A small rotation predictor, trained from scratch: arch vit, patch size [2, 2].
Rows from block 5 of a small rotation predictor, named by matrix and row number. Rows with one number belong to one neuron. Each number is 500 + 50 x the weight over its row's rms, rounded and kept within 0 to 999. All counts start at 0. Numbers have three digits each.
After each neuron's rows are labels from the 100 images, of 14848, where the neuron reaches its highest value: "strongest on" is what is common among them; "place" is the part of the image that holds the peak. Only what is clearly more common there than usual is listed. The data: photos of plants, animals and fungi (iNaturalist). In brackets: how many of the 100.
# fc1: MLP up (model.blocks.5.mlp.fc1.weight, 1024x256), inputs 0-127
# fc2: MLP down (model.blocks.5.mlp.fc2.weight, 256x1024, transposed), outputs 0-127

fc1.720:516510453493556467544451519433466608468566461510520565503438541488525521462425506568502500465488559462566498481603500426423448530447365511504503523507445498528462521448572496591464577540513457531448607447550513518496602497496549476616393575468512477512532523456507422558520505361497482515640539385526568557552523478539480489491538563495540447427484576400536456446532525476469546554494
fc2.720:557575494556480465509571538493449541525492468499520502537539505458439531519568485478615518454571536479471529518533526524468516473466510554476524462528405554583523489482519481534535551498487584455524468541475455485526539472451576493505550545523560470485502454470497504461470508488501515633613498441560513440483573515596522492448443551516498608532500584534488593449422516475547525439434
strongest on: order Charadriiformes (25)
place: middle left (40); bottom left (35)

fc1.19:546480411530618498482435474443544427398489534426424438554416406524557535501554489545504461505521545462556528557507549393515441564561514478510458408580487522524463494505476395522475520506566416465528522465423536443431534406504536481438449468525465551507565481483516465495480548440459463468554521545501522472474422596490518467457567570534514497494515470529520472455477555434438513538508
fc2.19:669613547446532434455512572423536439514502545513534537498470512387483444448448421539534465541435507496472480520428508521522378612443502388496428472485584458532514547478471448466539545471475554501406528450473477475601448458439507477515442519619596411540577480518501459416429435497488511524455518491516489461400416608533608542447525508509412473542486568542515573585594544494513450573540
strongest on: phylum Chordata (95); class Aves (92); order Passeriformes (58)
place: centre (58)

fc1.486:477469451481491399539575570468485421476520522460426576473565438544576487451445450433574455447431427427481489536559451486524549485580522478591478540426488464398528524503611404517529564455517528419529493455449482434491410555426446462523447516535578484502554525620517553554397547528490471538612473579500566515496464458535561504432406484494391612437518488516501491538453534438527482416539
fc2.486:485521450333460574532549397459511422518592564401538567516446459478519531548524441396395498433516525475509508567491451574468532450534535518562513457555484472484576538470566456525541490530512439505531610483601440515492470493523485428515462522428468391434481413491527498576404505473465536532486468532540459558543540444497487494558627468443481524527421432555473485417487396570508570527497
strongest on: kingdom Plantae (33); phylum Tracheophyta (33); class Magnoliopsida (26)
place: top left (34)

fc1.467:514469447445476535490509482461506502520475418503529588453457468441506506475534439493455417457522502590465548493506455520489558406636497498578519520519495534503502527463554532493530433412521568370530470480476496496514432431484554527555553522462569498526462443572520598428450481440511459585502490566526425466518549459555423559564449515525464477492409546579477517528586471429444449555526
fc2.467:403492513526596568452494494447575540609610359552526481361487441535486486502506514542465507513448542552464526457554569422582444405469520538500537464544501564471526494548531463544472588542457478449529506525443489514483544585432487532559518556483431559533501492512494565485467505510529505562541371462491408590450504443586446467554422569535468513570520544449565453582445427487523434472481
strongest on: phylum Tracheophyta (26); kingdom Plantae (26)
place: bottom right (41)

fc1.648:558402480598517469561474481550418597507456477427434507557495573461418451523489450487569477546528454435386465516444458524561588529563470476516399529509510519476484501498467497593477486486474576474504516482465462503526601467414421527550451504551493557517490421547584474363461463554516578499519513557475552514497582512449552475496541442548552530471493483539488495419427556466560505438568
fc2.648:545446492453514562520600597445518530427489483536483424467478550525491564438487441442488517464563556536465504451530429542473539461498426455480561507610542573523486486558567440442465460499500481493481461485498515472492488543478428525471469565450436562441471569440496464543523449582474506552441398548516561443520503499504542482488467396554480548505362430476593491536445495560557490519491
strongest on: order Accipitriformes (30); family: Accipitridae (28)
place: middle right (27); top left (27)

fc1.176:534448566494563545503512540497413496460528522493485490473521531546578553526505537460491478480461525565503498536475413389473513528483486486371425494497488634388482453580497468473572546572507482497541506491399538498472588477437525468462501444500514548404435461543571452443499375526519563484542503584520575589591517505493509549618496613481518559537461478481497521453446548550592505466470
fc2.176:540511516513466568460515425433533487485479495460508601490534509472490472468496458525514378456507465444583569490405521454393526548476444411375468503475539535486507532436450444649518574446502447513481500532415526472431497418532514537445501470531557369499451541500478467501442414584433572594399469544492525505604462567525426469442520498491478553507501475497452482518506497480464585448501
strongest on: phylum Arthropoda (61); order Lepidoptera (45)
place: top right (31)

fc1.680:468492525518506409449509428569456435519475467413560520466526427506421498508496520470503455588512430510503448519502526441450458529401490587528443509547500520542551593456563504421453510595498600515577450515491456474549471455519460445494500438494493526472464431495542436527501549463459549472496492463529464565361490486531510446451462488495407618525511486481438541413506474672592523497509
fc2.680:572424595558584453386460516556508482542465516549499545557424547522479425488571573425480562538520488431437530460449410552493463504505503431590511552417470445505639510543527553538488562424499512499493528455472544481534574488478556481483431545490431520482488483483561567445446490575399417486534534503404488607494472533575462448480438448514461526485536585500490499416481512492419485520543
strongest on: kingdom Plantae (40); phylum Tracheophyta (40); class Magnoliopsida (29)
place: top left (65)

fc1.104:481542534446466469475472448470483584450547560469541507488467410471533459576542446457494452472569487457502474464509549473475568525545522547471559490501548523479489521423426582590595540460525504554508457491545436590471498530432417538564413487405499533516504508477447431547531524547457521575487547591499474498541491509523458547454552535576435547495436505460447551430472504434384482451403
fc2.104:468460471582532477501542417508573492419523423582418541530506508513474439478516505607531466426505434595535529545541487482411549492464479522501518581510504476488507591440524462438466437461487472543455522460527464480629570512472466524445548477505594488608454505485449546438537493383517440494537438506529592451509560500489492491496510411477514509489482443511437509406523445509523491521479
strongest on: class Aves (90)
place: centre (60)

fc1.172:487558458538523455558531499498537533410434524529441449439515557469455505513454495592442475466499541445486505466483546555475483498521370552464417414444378509527569496529453501409542462485447525472491504441529481571481416474441578525480526540494508457586563573476496516488445435474556536573462633474556522431410456425548633500531552497464474500503412492476517528504492558545493498530514
fc2.172:415470556499471540452510539510511454479541513487449412528513538526556514487550548536496559578491454523467462476505474417527506483632537522474546509406538521466555484524472497351505481472503467488535565450413487514455466451569560574522552459495499556472474482510507476490560440428446387438464503512580486463579506529530450515530537476529558528497547555548542484534437561580500431544552
strongest on: order Passeriformes (54)
place: top centre (34)

fc1.360:514463498555605473553487489532464580537488509544498451534498525468415494501524416494466512597571498442521529599488476523552565469553479490490526480539520490529550517589451522449492463421472527450561521488490527503390596510485479463483419545478501525471452536501492499535537571427547495451424502523572479433439527529506556563408458441454509539485468560499531539456522460459507429505448
fc2.360:450568533484584504537481468470360443593581541565467517464385505540537541493469414523500472500535549404437439528490489494528441463479524524556522542393483501413531542523485413463574406491482572507558509537515416567563522486524523404548460475510527479498484514431469534470507487511516472475388428520562471513521523513493531504499416572589547434478584409522465504538507515583529506479566
strongest on: order Accipitriformes (25)
place: middle left (41); bottom left (31)

fc1.561:487479520508473584546493590567539468482538515557484512530506537503474505526563546422523444487454498471497481464458442567483562584508466553521503485494482537441439499468504545553457456421549536475561625537503463459423578426445558556481503537529542450481504448566502484542518497595511401452593520488507420564552466662530515456465550577539452502611517444506542510552559604504396452486554
fc2.561:491445568496533566407459580472522479483570522463450487553580417495459540480425557428607513455442484485529484529527473518478518533463386530507490494476477536426511552485562544529511410498423425602392526507497462528337441456563480586466449531515552510504575494504539499406517419562455459506541479465431468452530512517563582555476422505445539445517422449491470513435507539517512465511568
strongest on: order Lepidoptera (37); family: Nymphalidae (25)
place: top centre (72)

fc1.549:498507486510481503548509377505488342425448429537500550498471408490493419493557480510381488529502521561449563390505566601505559466499505466434575508461469421488558476603506584474470487447425505467445473577424541413450546537430513525577516522463507469488486531547527507495483404511532496594490536544503471528613586501509505406558496463540464497514455619549419540505555424517426452489547
fc2.549:564450409548556432588432513565491502454539485480577470504460453441481585513477563419583552550539538542533617368486466507504503479538445513407536466543458537447519574571486427595449437569532507508506474606542535456557510516532485494511436575461556345428481572533544478466441442507560551517486448401374447442451481476503529574580572487472511554586497483526503509501575475543463512493422
strongest on: order Passeriformes (56)
place: bottom left (33)

fc1.226:549604527473547430535587540464431530436529511511555563496483469480487518499440502540494484608589417485518471448482494569511513598497406557501468530559544593514536564548494519545438510487437447528456502414491506516522485553503510464450470557482482591550467393437545420481575536561575445484438511572513560578501455488505418489520410415531476397475509492436480469507540425519408513576508
fc2.226:500522489531514552409519482536513614561534460559511563479584505592489478494535482512527543476474486575489435542488595519574545546514521524492478546546526426545528485529432434505430464566435483516489474524407569477430500420343477365561476467639507484448527456619494483395513451500466451521438429496512487518526575470461474475566450515467597546601519503502587495469514560545500546516573
strongest on: phylum Tracheophyta (33); kingdom Plantae (33)
place: bottom right (52)

fc1.604:456507515508536512490564509457459497596542457398517460534493464373458486534398509429463584494472446512436569447531534428496468562454485475574516582449517504592462542493472601533537490567547530517473450519574476482490471621549486463465481542537443523520512572524546415476526412593441438461495520559472490476445523464503473637538455460488429548510470533472465543414557445506442565535561
fc2.604:610486582489562500514541460491394463447557447499472460498478564387460567495536512480488433544599438418502471469576435542507491602466403452495502482572617547479516451428590476523511492418551504548570468487617643456530498500461473495424495471487489427541486549525470527597502449526513453500479517474492611514492532440525499490449510469502538489476532601428494551578597537521475507500466
strongest on: class Aves (85); order Passeriformes (52)
place: top centre (49)

fc1.228:580535508479467562417502409407552579475500472478475450485486479450493488496542550528524538468490476504526465450478474439476477513385550454480381453485465456485433475476539564394572507475520436549539565554469436535477434372445563413553452582528451526444477525458477526572599485420438484406526413539553398475544447538418494484504408536480586494469514447506526486401588593485533498501435
fc2.228:475450462580633601490593434551478480476477545506445500527495525432497523459410442468542543560517435478587536525542497413484496498509542484453478585489460467525456511563478395501547445519467470545602438501511477412502524565512492553558600674520434530562445473426507542590517494542533517487460527541526419593495497527533464516396343515462501518550424559491556428525485460499462474488440
strongest on: phylum Arthropoda (73); class Insecta (69)
place: middle left (28)

fc1.566:498533537454502494540446553507606478397530428386569507445540451400470556497587498529442436500439554493513602490448424539466609515520519508516479503501485553498509465455465407476491631484486403431527494534546478495493490557510490428504395467507434505534464590484430424485515483532440504475595475478546448548537559505489533459467563543477469540547533537534430436463496552433499412490552
fc2.566:516521463469581491479477495479423467547478548500468483580469430478477455456570548600517418479476480460590481525501491462620468541450576490421549513492462608573424513572490484439521495494547452447441539506547512513529498547555430550460433462498486496517420461496522537543626495413500494459496519531512456536536418437530501541491482537487464494538521475509465526535462488548532532495530
strongest on: order Charadriiformes (29)
place: bottom left (39)

fc1.270:499592540528481395514465486555482504448509470545504531493458583494537510439519505558462539522438574424555517544460524414494523565486455488568433561451448532489451477474466594485494570489506543588585503525540409503459513462409413396542417556566483520513431459396487515508435504472481568481538468447483494487481464465468423518454606486476474522484481486592530430585536464488442550558440
fc2.270:554575555495610447548468505462477522562506498508543448477566544513492500555491645529564521584545481461526533538461417547477503565509368465432506382485476524468482485440533472385475481505446552533539456565535545506535466498482450521506465441414605439627576471494483505476555442513468440458456488500447523527518459403535501459476433520447484486480528469451473503538477517544474564440518
strongest on: order Passeriformes (53)
place: middle left (48); centre (41)

fc1.684:562541464504482514444437500568553415481495461519422549485503528457533511387405481528497514423437439554474430479553511571580454527477457504514491501511531483395575521493515446533491460541509512474507463496519552454522467433529489596532601449493600452545467535507505538573460525505444476509513478523555419471463536435543539420562470501521533522531525520456582487427431480525459512366482
fc2.684:433609474482482523503506508546465563511521391468571478527562448524419512523491427434569532414490492544403568496524460576539499630528553476484501478492498503547478509499582441399430537480512510336499465472484497546465493569469476563457479569478493576520544466462494525612530478485551497448472498478498397631498479475444476453463510553464431565432554443430531540522425520366444479487452
strongest on: order Lepidoptera (34)
place: middle right (46); bottom right (27)

fc1.721:497463449515428464475420505562507472537542431478504502485560555522536547379472510519500422515498502546474543558516588487484480427479494423454554466480513378471481491493515523533455418494506531496525448478500579429523511471496525458492552548434535578480500510488468496520437563504550529448526546477536447480507480543499472488512477440524534455580515424391513469518474581440535427503528
fc2.721:525539453494545518532424487523542488416488629437383429511583501459499527391439556522529455427439430559516518450505535465487422510526449428538501569517559456501562537478476506535500523498454536547510577498542444466473483561487503559394576505628407513577478539550519500428552460494457480415443425491491480558521460520503517503469556457487530488501542421484447513498498493455479608432524
strongest on: phylum Arthropoda (74); class Insecta (73); order Lepidoptera (64)
place: bottom centre (32); centre (31)

fc1.626:489564473499532420567487586501517492475536485500580451442474557537553566493409478438531569365461559460440471470548513509462498494615547590539477453502474543486476522496522523517460473508488593476493519555551596466446448456542490564582502448451518465583365468446553431506584433511406584454473586533540430534416483524580545516500509536400547550514447474471438454483458533437475484551473
fc2.626:450501585558573552621476484444457521488527453609502474424491446549402461526541531446477558453612464485510436466518570541576533408470522517540480524555500520528505544466486516436441575478396361537578475404521426535601513545490580481469482503568485436463594569504455442516450494524512570502473472581464571530524534462469491468541462547539492472472560523541434461520461439481440452458538
strongest on: phylum Chordata (97); class Aves (91)
place: centre (72)

fc1.73:472453487548539493427468558478520470466564393505474474461537526440545542530543540433520558476478503528590487424482572416534413554469420535521389515464612556546493527475569445537440557526574562449535441549523489546446455399438489441431490530449533526470468458527531636478501484458491429499377543536581445562517555495528453510440395416547548456505561547496539470408439484457413517488500
fc2.73:517544464533461474564526505522502370456471472454526487509487483494532444451431439572532375511454522577449465490501521559597550573574558585492462518502452479383477489544490482531410458482499531487595524449522502441507495520490541511495571460557505533482465555520389466594528513443470482560522556533495458471480490390518570536559542582504536457472412511550448498519527486434536498480440
strongest on: phylum Arthropoda (62); order Lepidoptera (41)
place: middle right (31)

fc1.460:439539546457566529539485531464424508524501566490513482435563514568527489452509544508514471440578557590491503508601547442514492519543481481508598481525512481483503489538543475512524448446435512480542553575465500487481387456544563581522492469518376519497518444427536470458574542528535538594447568561461535603476550492493414504420487538482449514447531473578534551511363454537526512552391
fc2.460:466567535551519472536456442577490486545592449436472449457532472444590487553452515554423624527477462505490566524545470525548364541567419538584517464498537501451492539545495434448467520455497489505530483412471451503394465556524523549524491504496428487496515441489483449410476551463464446555584491525496566533503411501388576457391620531483489573409484500486517492481551525412529504558525
strongest on: order Passeriformes (55)
place: middle left (35); bottom left (31)

fc1.223:394486498503498566445521490547598605518531476410542498468545567459499512451559537533447467523525465440532500543463530565470602477414490494398407535437452476487547589441551452439427490430410552471559506401496523518535563430434416516526477497473448458496519473580433582482496556475524553441496444462504503529517488485623500502469452495403552495516513484526508504489492540518494481581548
fc2.223:485577447513361550460467438495590486371510441473499411482555495486478559621524389478506511487443467460522461481498504487499558520473425499563487470499579498493594489456537483514460476492435530513533527518523407524448522469525457490422463433481487504591534491577504486464566485521445498418524552572458492583635505437579517538453484452433434529403550474468487448487480397534505502477457
strongest on: phylum Chordata (93); class Aves (88)
place: centre (31)

fc1.559:444550445485554513490512470400501436509451490600399523512536508461462442530480476510520458479468474528437530482512431563454493389526539530589470473452456513436464532538485542536444454496476519474545517550430529583426489434511542584426418521494485443483446539509532475584500520459523407546597386502474402543558506450490506618596502571539460565494530545400533438450501465472503456452486
fc2.559:431479432468517559423438473536538486516433501580565466479493451372483485550495426577589421479481482608478568415473423412575588628497577499457491404464496491510459470534452487508597489458523552443531454439502496480380638492507516558527425576473538515487509476533521537518524524461475498446437449359495452566492472440467508585490477601452585449537555406471465505476572459555518521509542
strongest on: kingdom Plantae (31); phylum Tracheophyta (31); class Magnoliopsida (26)
place: top right (45); bottom right (38)

fc1.277:513500547501495481494517507537506519508536379509507506469551461453528506602543566567429553494473518486395463608537516477564538439450433494530573469499463531516500564565499571514458506527560494445411546596425435554565511493537551536529519565428511547434393559541504428549505519507518528458515471519470502426493551468497556561445617419559501521555547486514430496487569537495577511488482
fc2.277:580570450549498550469493530510520479492468479516583483537508572463552422470638483519473430466462521500468467440477518492484581578462581489545424521426470483554551459613424471523487523490415489503578482519480456511486490533599449488501485492485496478469470578447563478429457546538559619462486452493449456519466527525466540482483430490478472462510579481485397493455537464398584501472422
strongest on: class: Aves (100); order Anseriformes (44); family: Anatidae (44); order Charadriiformes (41)
place: middle left (28)

fc1.8:494554484528530482513553502458486419521489566484517547530550430502445486539536558393482533508450500527493457431449498463559455569429503437449591438607499441452531430497585548544451458454483475541603423505446519535464525446523516416536482486467477459560533593463488435539476548472443575488533537527457479483457503539467506448472596380541467512582437498481505514475550502573595577531526
fc2.8:512546503505508522473506508525546447466485490505445571458509521426521428528500561549516520501448442506473598421592563449498619490560458425506423467483542587567529503516459534483515499550462447498572448446503501416583541478385575543472503520518476545534503487572437537531499480516502379515586591433486444463494480500538540500510481506570564522480500508528509519481562485511521483594521
strongest on: order Passeriformes (54)
place: centre (34)

fc1.421:458407527463487412494521414586498473511462513386485467469526574546505515533579586452475490469455481533474419542494557495453571513507503473544540529470574569477504553516562526515519442520466531512492521482485517515570504460517474533483382384493511553564524548450531527420512466534461475437545583538647545455491499507389503496469462557505521477543501527463473488487504458467461504425457
fc2.421:519522570521521557410523527548512474488537547547548434471509419526440493455400454496524386465457420536502502511470436524469524508534510487542489483496398450459510500523443533498502429463480391518638462452560433496497537480478564438502425452538444488476529539474422543487466548446582473549573513486476456567535534490490534513487630544518535591547526608394487520447558504462510463437347
strongest on: class Insecta (75); phylum Arthropoda (75); order Lepidoptera (63)
place: bottom left (39); bottom centre (37)

fc1.451:545546473459491530494537457472426599545521505541500613477514461487546478476492489457404433530543479559517472564479523524493523482578521550639519559485443511539494515619445453537511518540554588436543587511481497485592501548513545491511478544354430595556524499480475483493512467476583527449493535577427552494455523544480484445541545492478484579470434482493525473509633542476547485452442
fc2.451:470486521578540494553600474438455428509443502578433458513422576525531484427436496488537542439544437483488585483462451533468477525517428519476447504520504538512477485584483566521484468469510594572472514508449563383524465533533534449480439496490555465458435487521487529420580541444384586508453488529559439484572558553527496472492590453519502434401537530549526496417628453563436552501487
strongest on: class: Aves (83); order Charadriiformes (33); order Anseriformes (28); family: Anatidae (28)
place: middle right (39); bottom right (33)

fc1.485:415526463487467505448504408418408501439394519530546516585442455497519570386493567502540531518464554445534529538496493400535495435482512610433503468473534493454486585476505465468475495500529471494374500547518489580556499488471579534586492537500482498468472558461549497440549488421516398402544570450496503414523532465580527588440488540467540547489528569502421576537446507452541529511491
fc2.485:457482454538453489467456484459440496476586475557508458496446469496549512552424480492570400522514449529403516581472478555602453521519432560389526507491504443517471457502560510425476522488449452497555523427527508468543445428482530568580506373517473518521508426555526528520453614524484519461556445464524617572513543498444515474549380582521518527528469507459540467482516546567480535549551
strongest on: order Passeriformes (53)
place: bottom right (33)

fc1.207:434531425468469445558505410397462503513431495598497417478485455483477512502521517432529447529537549535527470496500527538486447581597589517601503482485610496513518507508457512577407548492524503470525570512570482456479513596504469508532620500470524533424521514577373478497447566498493516429505529517413455526540570437515480539590457578487504550479499504493578464510558429511459475479508
fc2.207:514480470472469555427508537584514592496499410488456545447456405428512432450492519441466427463481590479609522497543448466501492421393479474482452493526449510443504477623499391459455574529504421488493493423418496456457510553429473452507601562524479544409502579528495526518449464427507497479524429472529442509464517460503539448561468448381509423460543480544554463574462527497570450535540
strongest on: order Anseriformes (27); family: Anatidae (27)
place: bottom centre (29)

fc1.517:505605396439452417516496554526460430559587618591529508374531474438426516543462496533548532607535472525499518562491438489463458516429467477434544576607564442486485451532551446481473503556443530418502504489581574548500442450541511418463511542462508441476498502498503473472499450521499411430563567530496452450518490519476532509517604494498443543401595524591521475520468518526455510489481
fc2.517:470616503509439493487574508533453408540547465524531508437519465504532423460521492489536431493453578525551494593523490455539485492559493460492517502472494418521533473475504410479414545498484534522502397465500497500444401441503518432545518481541487444417456576434577526457561362450367543428506650508553504524482570526485421492467494427531477568527530502503498454453520441413521471469492
strongest on: order Passeriformes (50)
place: top left (29)

fc1.6:456490487579476550462612525546522458561537520515467521475545428473495437476470609605526569492541512497482518494433451477540441459529479485441485488468508370464507434474400541504361460504471536565504535526499518396566529617530482511484527442485501481483492557418464515486500516509513455413490431493511516484482444458482601412569550523544463508434563550569529455490661516522505485528447
fc2.6:513566513530502489402500524460507527533429474518486460482449480504565473466531575499554527443461494598533475612517562470480553470508590526513395495458479509451547459531455529608501503459520616539453541489473518457591543502544521475471512541457494475494395492525456548449462466497518489471608544498518502619586567538459496503548621479537507498484578506366595545544484477468496497444505
strongest on: class Insecta (73); phylum Arthropoda (73); order Lepidoptera (57); family: Nymphalidae (30)
place: centre (38)

fc1.371:504391507476569590465492517497487498496489494501501566444546530556471536544585507488571498441454471487469379573513424464537542407615553577469511432459444378536484583555524529529531577547578393526530558440381519563474406497439452595514494339516529506506496439398388576536523454486487433464482601460477493523541501424468493581486593449520511465533466459489510471449538455488491553477476
fc2.371:458441488579496534516480517486500544493445558524492471505566567592522545447559527503493525405419559493541538558481627453425529551505442407438515462525468499445466440554518439559517500518513478445521478561459442571559469519476463497474423441534513443585546507494471475493489505486477551464499505499454482472431450451502430530530506558450548521558521492457514488432504612552514563550580
strongest on: order Charadriiformes (32)
place: top right (38)

fc1.113:600440530517491560526449437467448480624514467491494401519591482447423596521520564426490488555420530568507471515539431532522538583525514496542494503530512524554469494515462456549545515508475595472464462450505460529486554394501411444526426443483569483559565516559536533434446555465478435506479475453498481472570463476417479452536459479438498536456435569456403489399482474433507475548495
fc2.113:503546504490472449457494531470503501464486636478491490593432518601482572536469494449505591558418468515529494578583486509433518426458487469588548447504470421519563500583477563468483534507528466437526437508552514504503481503511563476532442624515519410459495466593582427537496510434511526496543493516469480544510413557528524519515511483526428453465476621558537587540481582549504479390446
strongest on: kingdom Plantae (30); phylum Tracheophyta (30); class Magnoliopsida (26)
place: centre (47)

fc1.1:479536437475566500453551498497514539428519415541443402468406445514452551437533553458522567532501520451540537586466562448509500509536472427457396467494514501537517532464541516595478396484409473510550578463451476446337498648520490491493549392484459555460480555577645491400499529519464500501531484430465579516480430565454510566536494467477443513500571543561536498454570464534418473506460
fc2.1:511491412480462473469457418527522592488523558516430496460519502436565493605493538440550536467512490535538517504468433598451602549528575452528532458516518615469428526453479481481427597438460450426515532456471504465475541557589499463519475489569606442489541481538479447492481457577487452522499604565513566508514572543510475430453466418443503583511617525438555558507414508527468516455548
strongest on: order Anseriformes (27); family: Anatidae (27)
place: bottom centre (36)

fc1.641:493424554534519505484535488562397507410469459494486420561560594541542422501468432603530433438448517461450352545526502568507525605489490488576466431548525473506494518416462563582535431424478573432437449441498469521524536479456486554448368427472576562509568465445585519536546444561516535471568513461448527546512452540510542421643446454550519503535485421519452476407540476590571493502341
fc2.641:527437525466403487465480421516430547553525477524539500545514504520534440513485614419448445530520467540444519472479511415561545551456467491463486553546434486510538480587566534402472567456568527347383526517567515567567590422511635444552501536565506481494582445472512496644553511544481506572506571490447516515608433500510550522477541503494542429515479473523494517448511516569467511558520
strongest on: kingdom Plantae (48); phylum Tracheophyta (48); class Magnoliopsida (31)
place: middle left (35); top left (31)

fc1.202:472567490496521499476569483606455572554473468505479544485537470527601570570392438501463553483467502487476511557428383475531460526466454458464475490586499580439488604511619408512469539389513474484484475429418599458486583514479543615519507478414492440438471475480442507460524476481503409535601482549405536563469478544485508563443463476574558493512504540651492420518505490512520441534437
fc2.202:512551425546483523539534547566411478478413541412568530427418457487467534543428473552470508492589448489476530496514433463441408543472453424513514447380465556472555586464529460599565490505499462444469469530438592562509551493520497483506482414486522529502443520555525476479626478617537492506451503511479556550529476482509408542508512549515486582524487529517433460500489579516396554461460
strongest on: phylum Tracheophyta (34); kingdom Plantae (34)
place: bottom right (36)

fc1.132:448422532498474558582439535495470471548581455497486549516555443549520472549546430522491428532552579415521501463498492491456516369444419582466549494463433569577454409554545503440432479437489513498531526475512499519487522507575454467474498381496492479452504464519455515486608475467471600518532452566517474486456469478465541335616473412458499569546513434481479577400524533491443542557553
fc2.132:608385540491457533566507522571587396480531463476438499532436411515440585496502590439481413451506558482513589498507579493494478499504480476457512433415509505514503427546549456576531512499466488447565550559468419515480475550433467591557509464477540482505571515505494519413464496558515496482511537477470400483464569446484551537562513461489531559517530556488496572495423464514490444409456
strongest on: class: Aves (93); order Anseriformes (39); family: Anatidae (39); order Charadriiformes (34)
place: top left (35)

fc1.403:524560468486491498538374399449558554484564523465495477506452487470447428516590494481631549432444508547491469524488440541477492538428543484525533577477485448484499541529464512586545546518474496496447533509505522423539487462479508508507539538453484475475534473486481565563519575566557503547474472588440534482554510407496460505457443519513582390490498500500473423501482493499411537514372
fc2.403:496487490565540468497534506423528472412552572470527535556496446464479537452587519625520507546463457577437442559509467483429462456495504512527403587519480515603563469483604489490516584476493518551508531535590519529440450514442480503527427510497447493561537493456557526516473525481424390532544511510503525441512540476500352468456507483490512491382546460428559575543543526535432509498505
strongest on: phylum Tracheophyta (30); kingdom Plantae (30)
place: top right (30); bottom right (28)

fc1.200:445519510447427500455501508525443504457520517463494492493529532478472502445462503623439483429549539527541632458548547495491448443515485591534434450587491556578502441514495563503529528485468568540557596456492565410455462495461480489543503523516432487513564556362547405611519503479440510559457450376477487543459420514386445458500508440472532580561502449540494461485405484531517482456472
fc2.200:511572471463510457452539482462490539526497368449469466485582419561466514470505552529510450543570488490495384508438456512478525496463495459551594473489563523477514589474534561420499458389460529421467542432531531457467597496470390519562458462514413469528448583465475543500464447484500519508542538505570505568591454554457506597489539538486507549495516517492554447415558441522426575469495
strongest on: order Charadriiformes (32)
place: top right (39); top centre (35)

fc1.742:539451603436475523511537462538520503569509481437491435435588444495472435525465490471468334483437553540559470435530482418438520516525473457481422513582503537545518511451572546554484454463508495514458493401415527533588553527452574577516454488372455547504475446504498488534563470437536486428483463453511451556429474445585586495474460504500427509566420515473450479486504417500649467595470
fc2.742:476489505480448537479575518475488457526614482521521458508463414448482427501508517493499510544555574509441458415451447460380497422442515443496484418522481456471497491576573614493519452497582564529589502473564545426540547550366551448527537523551472541523450469489450453576469556503404460473537523587380529566483549503521549548513490496492582505516569381653408565444530451524484472548486
strongest on: phylum Tracheophyta (25); kingdom Plantae (25)
place: centre (33); top centre (28)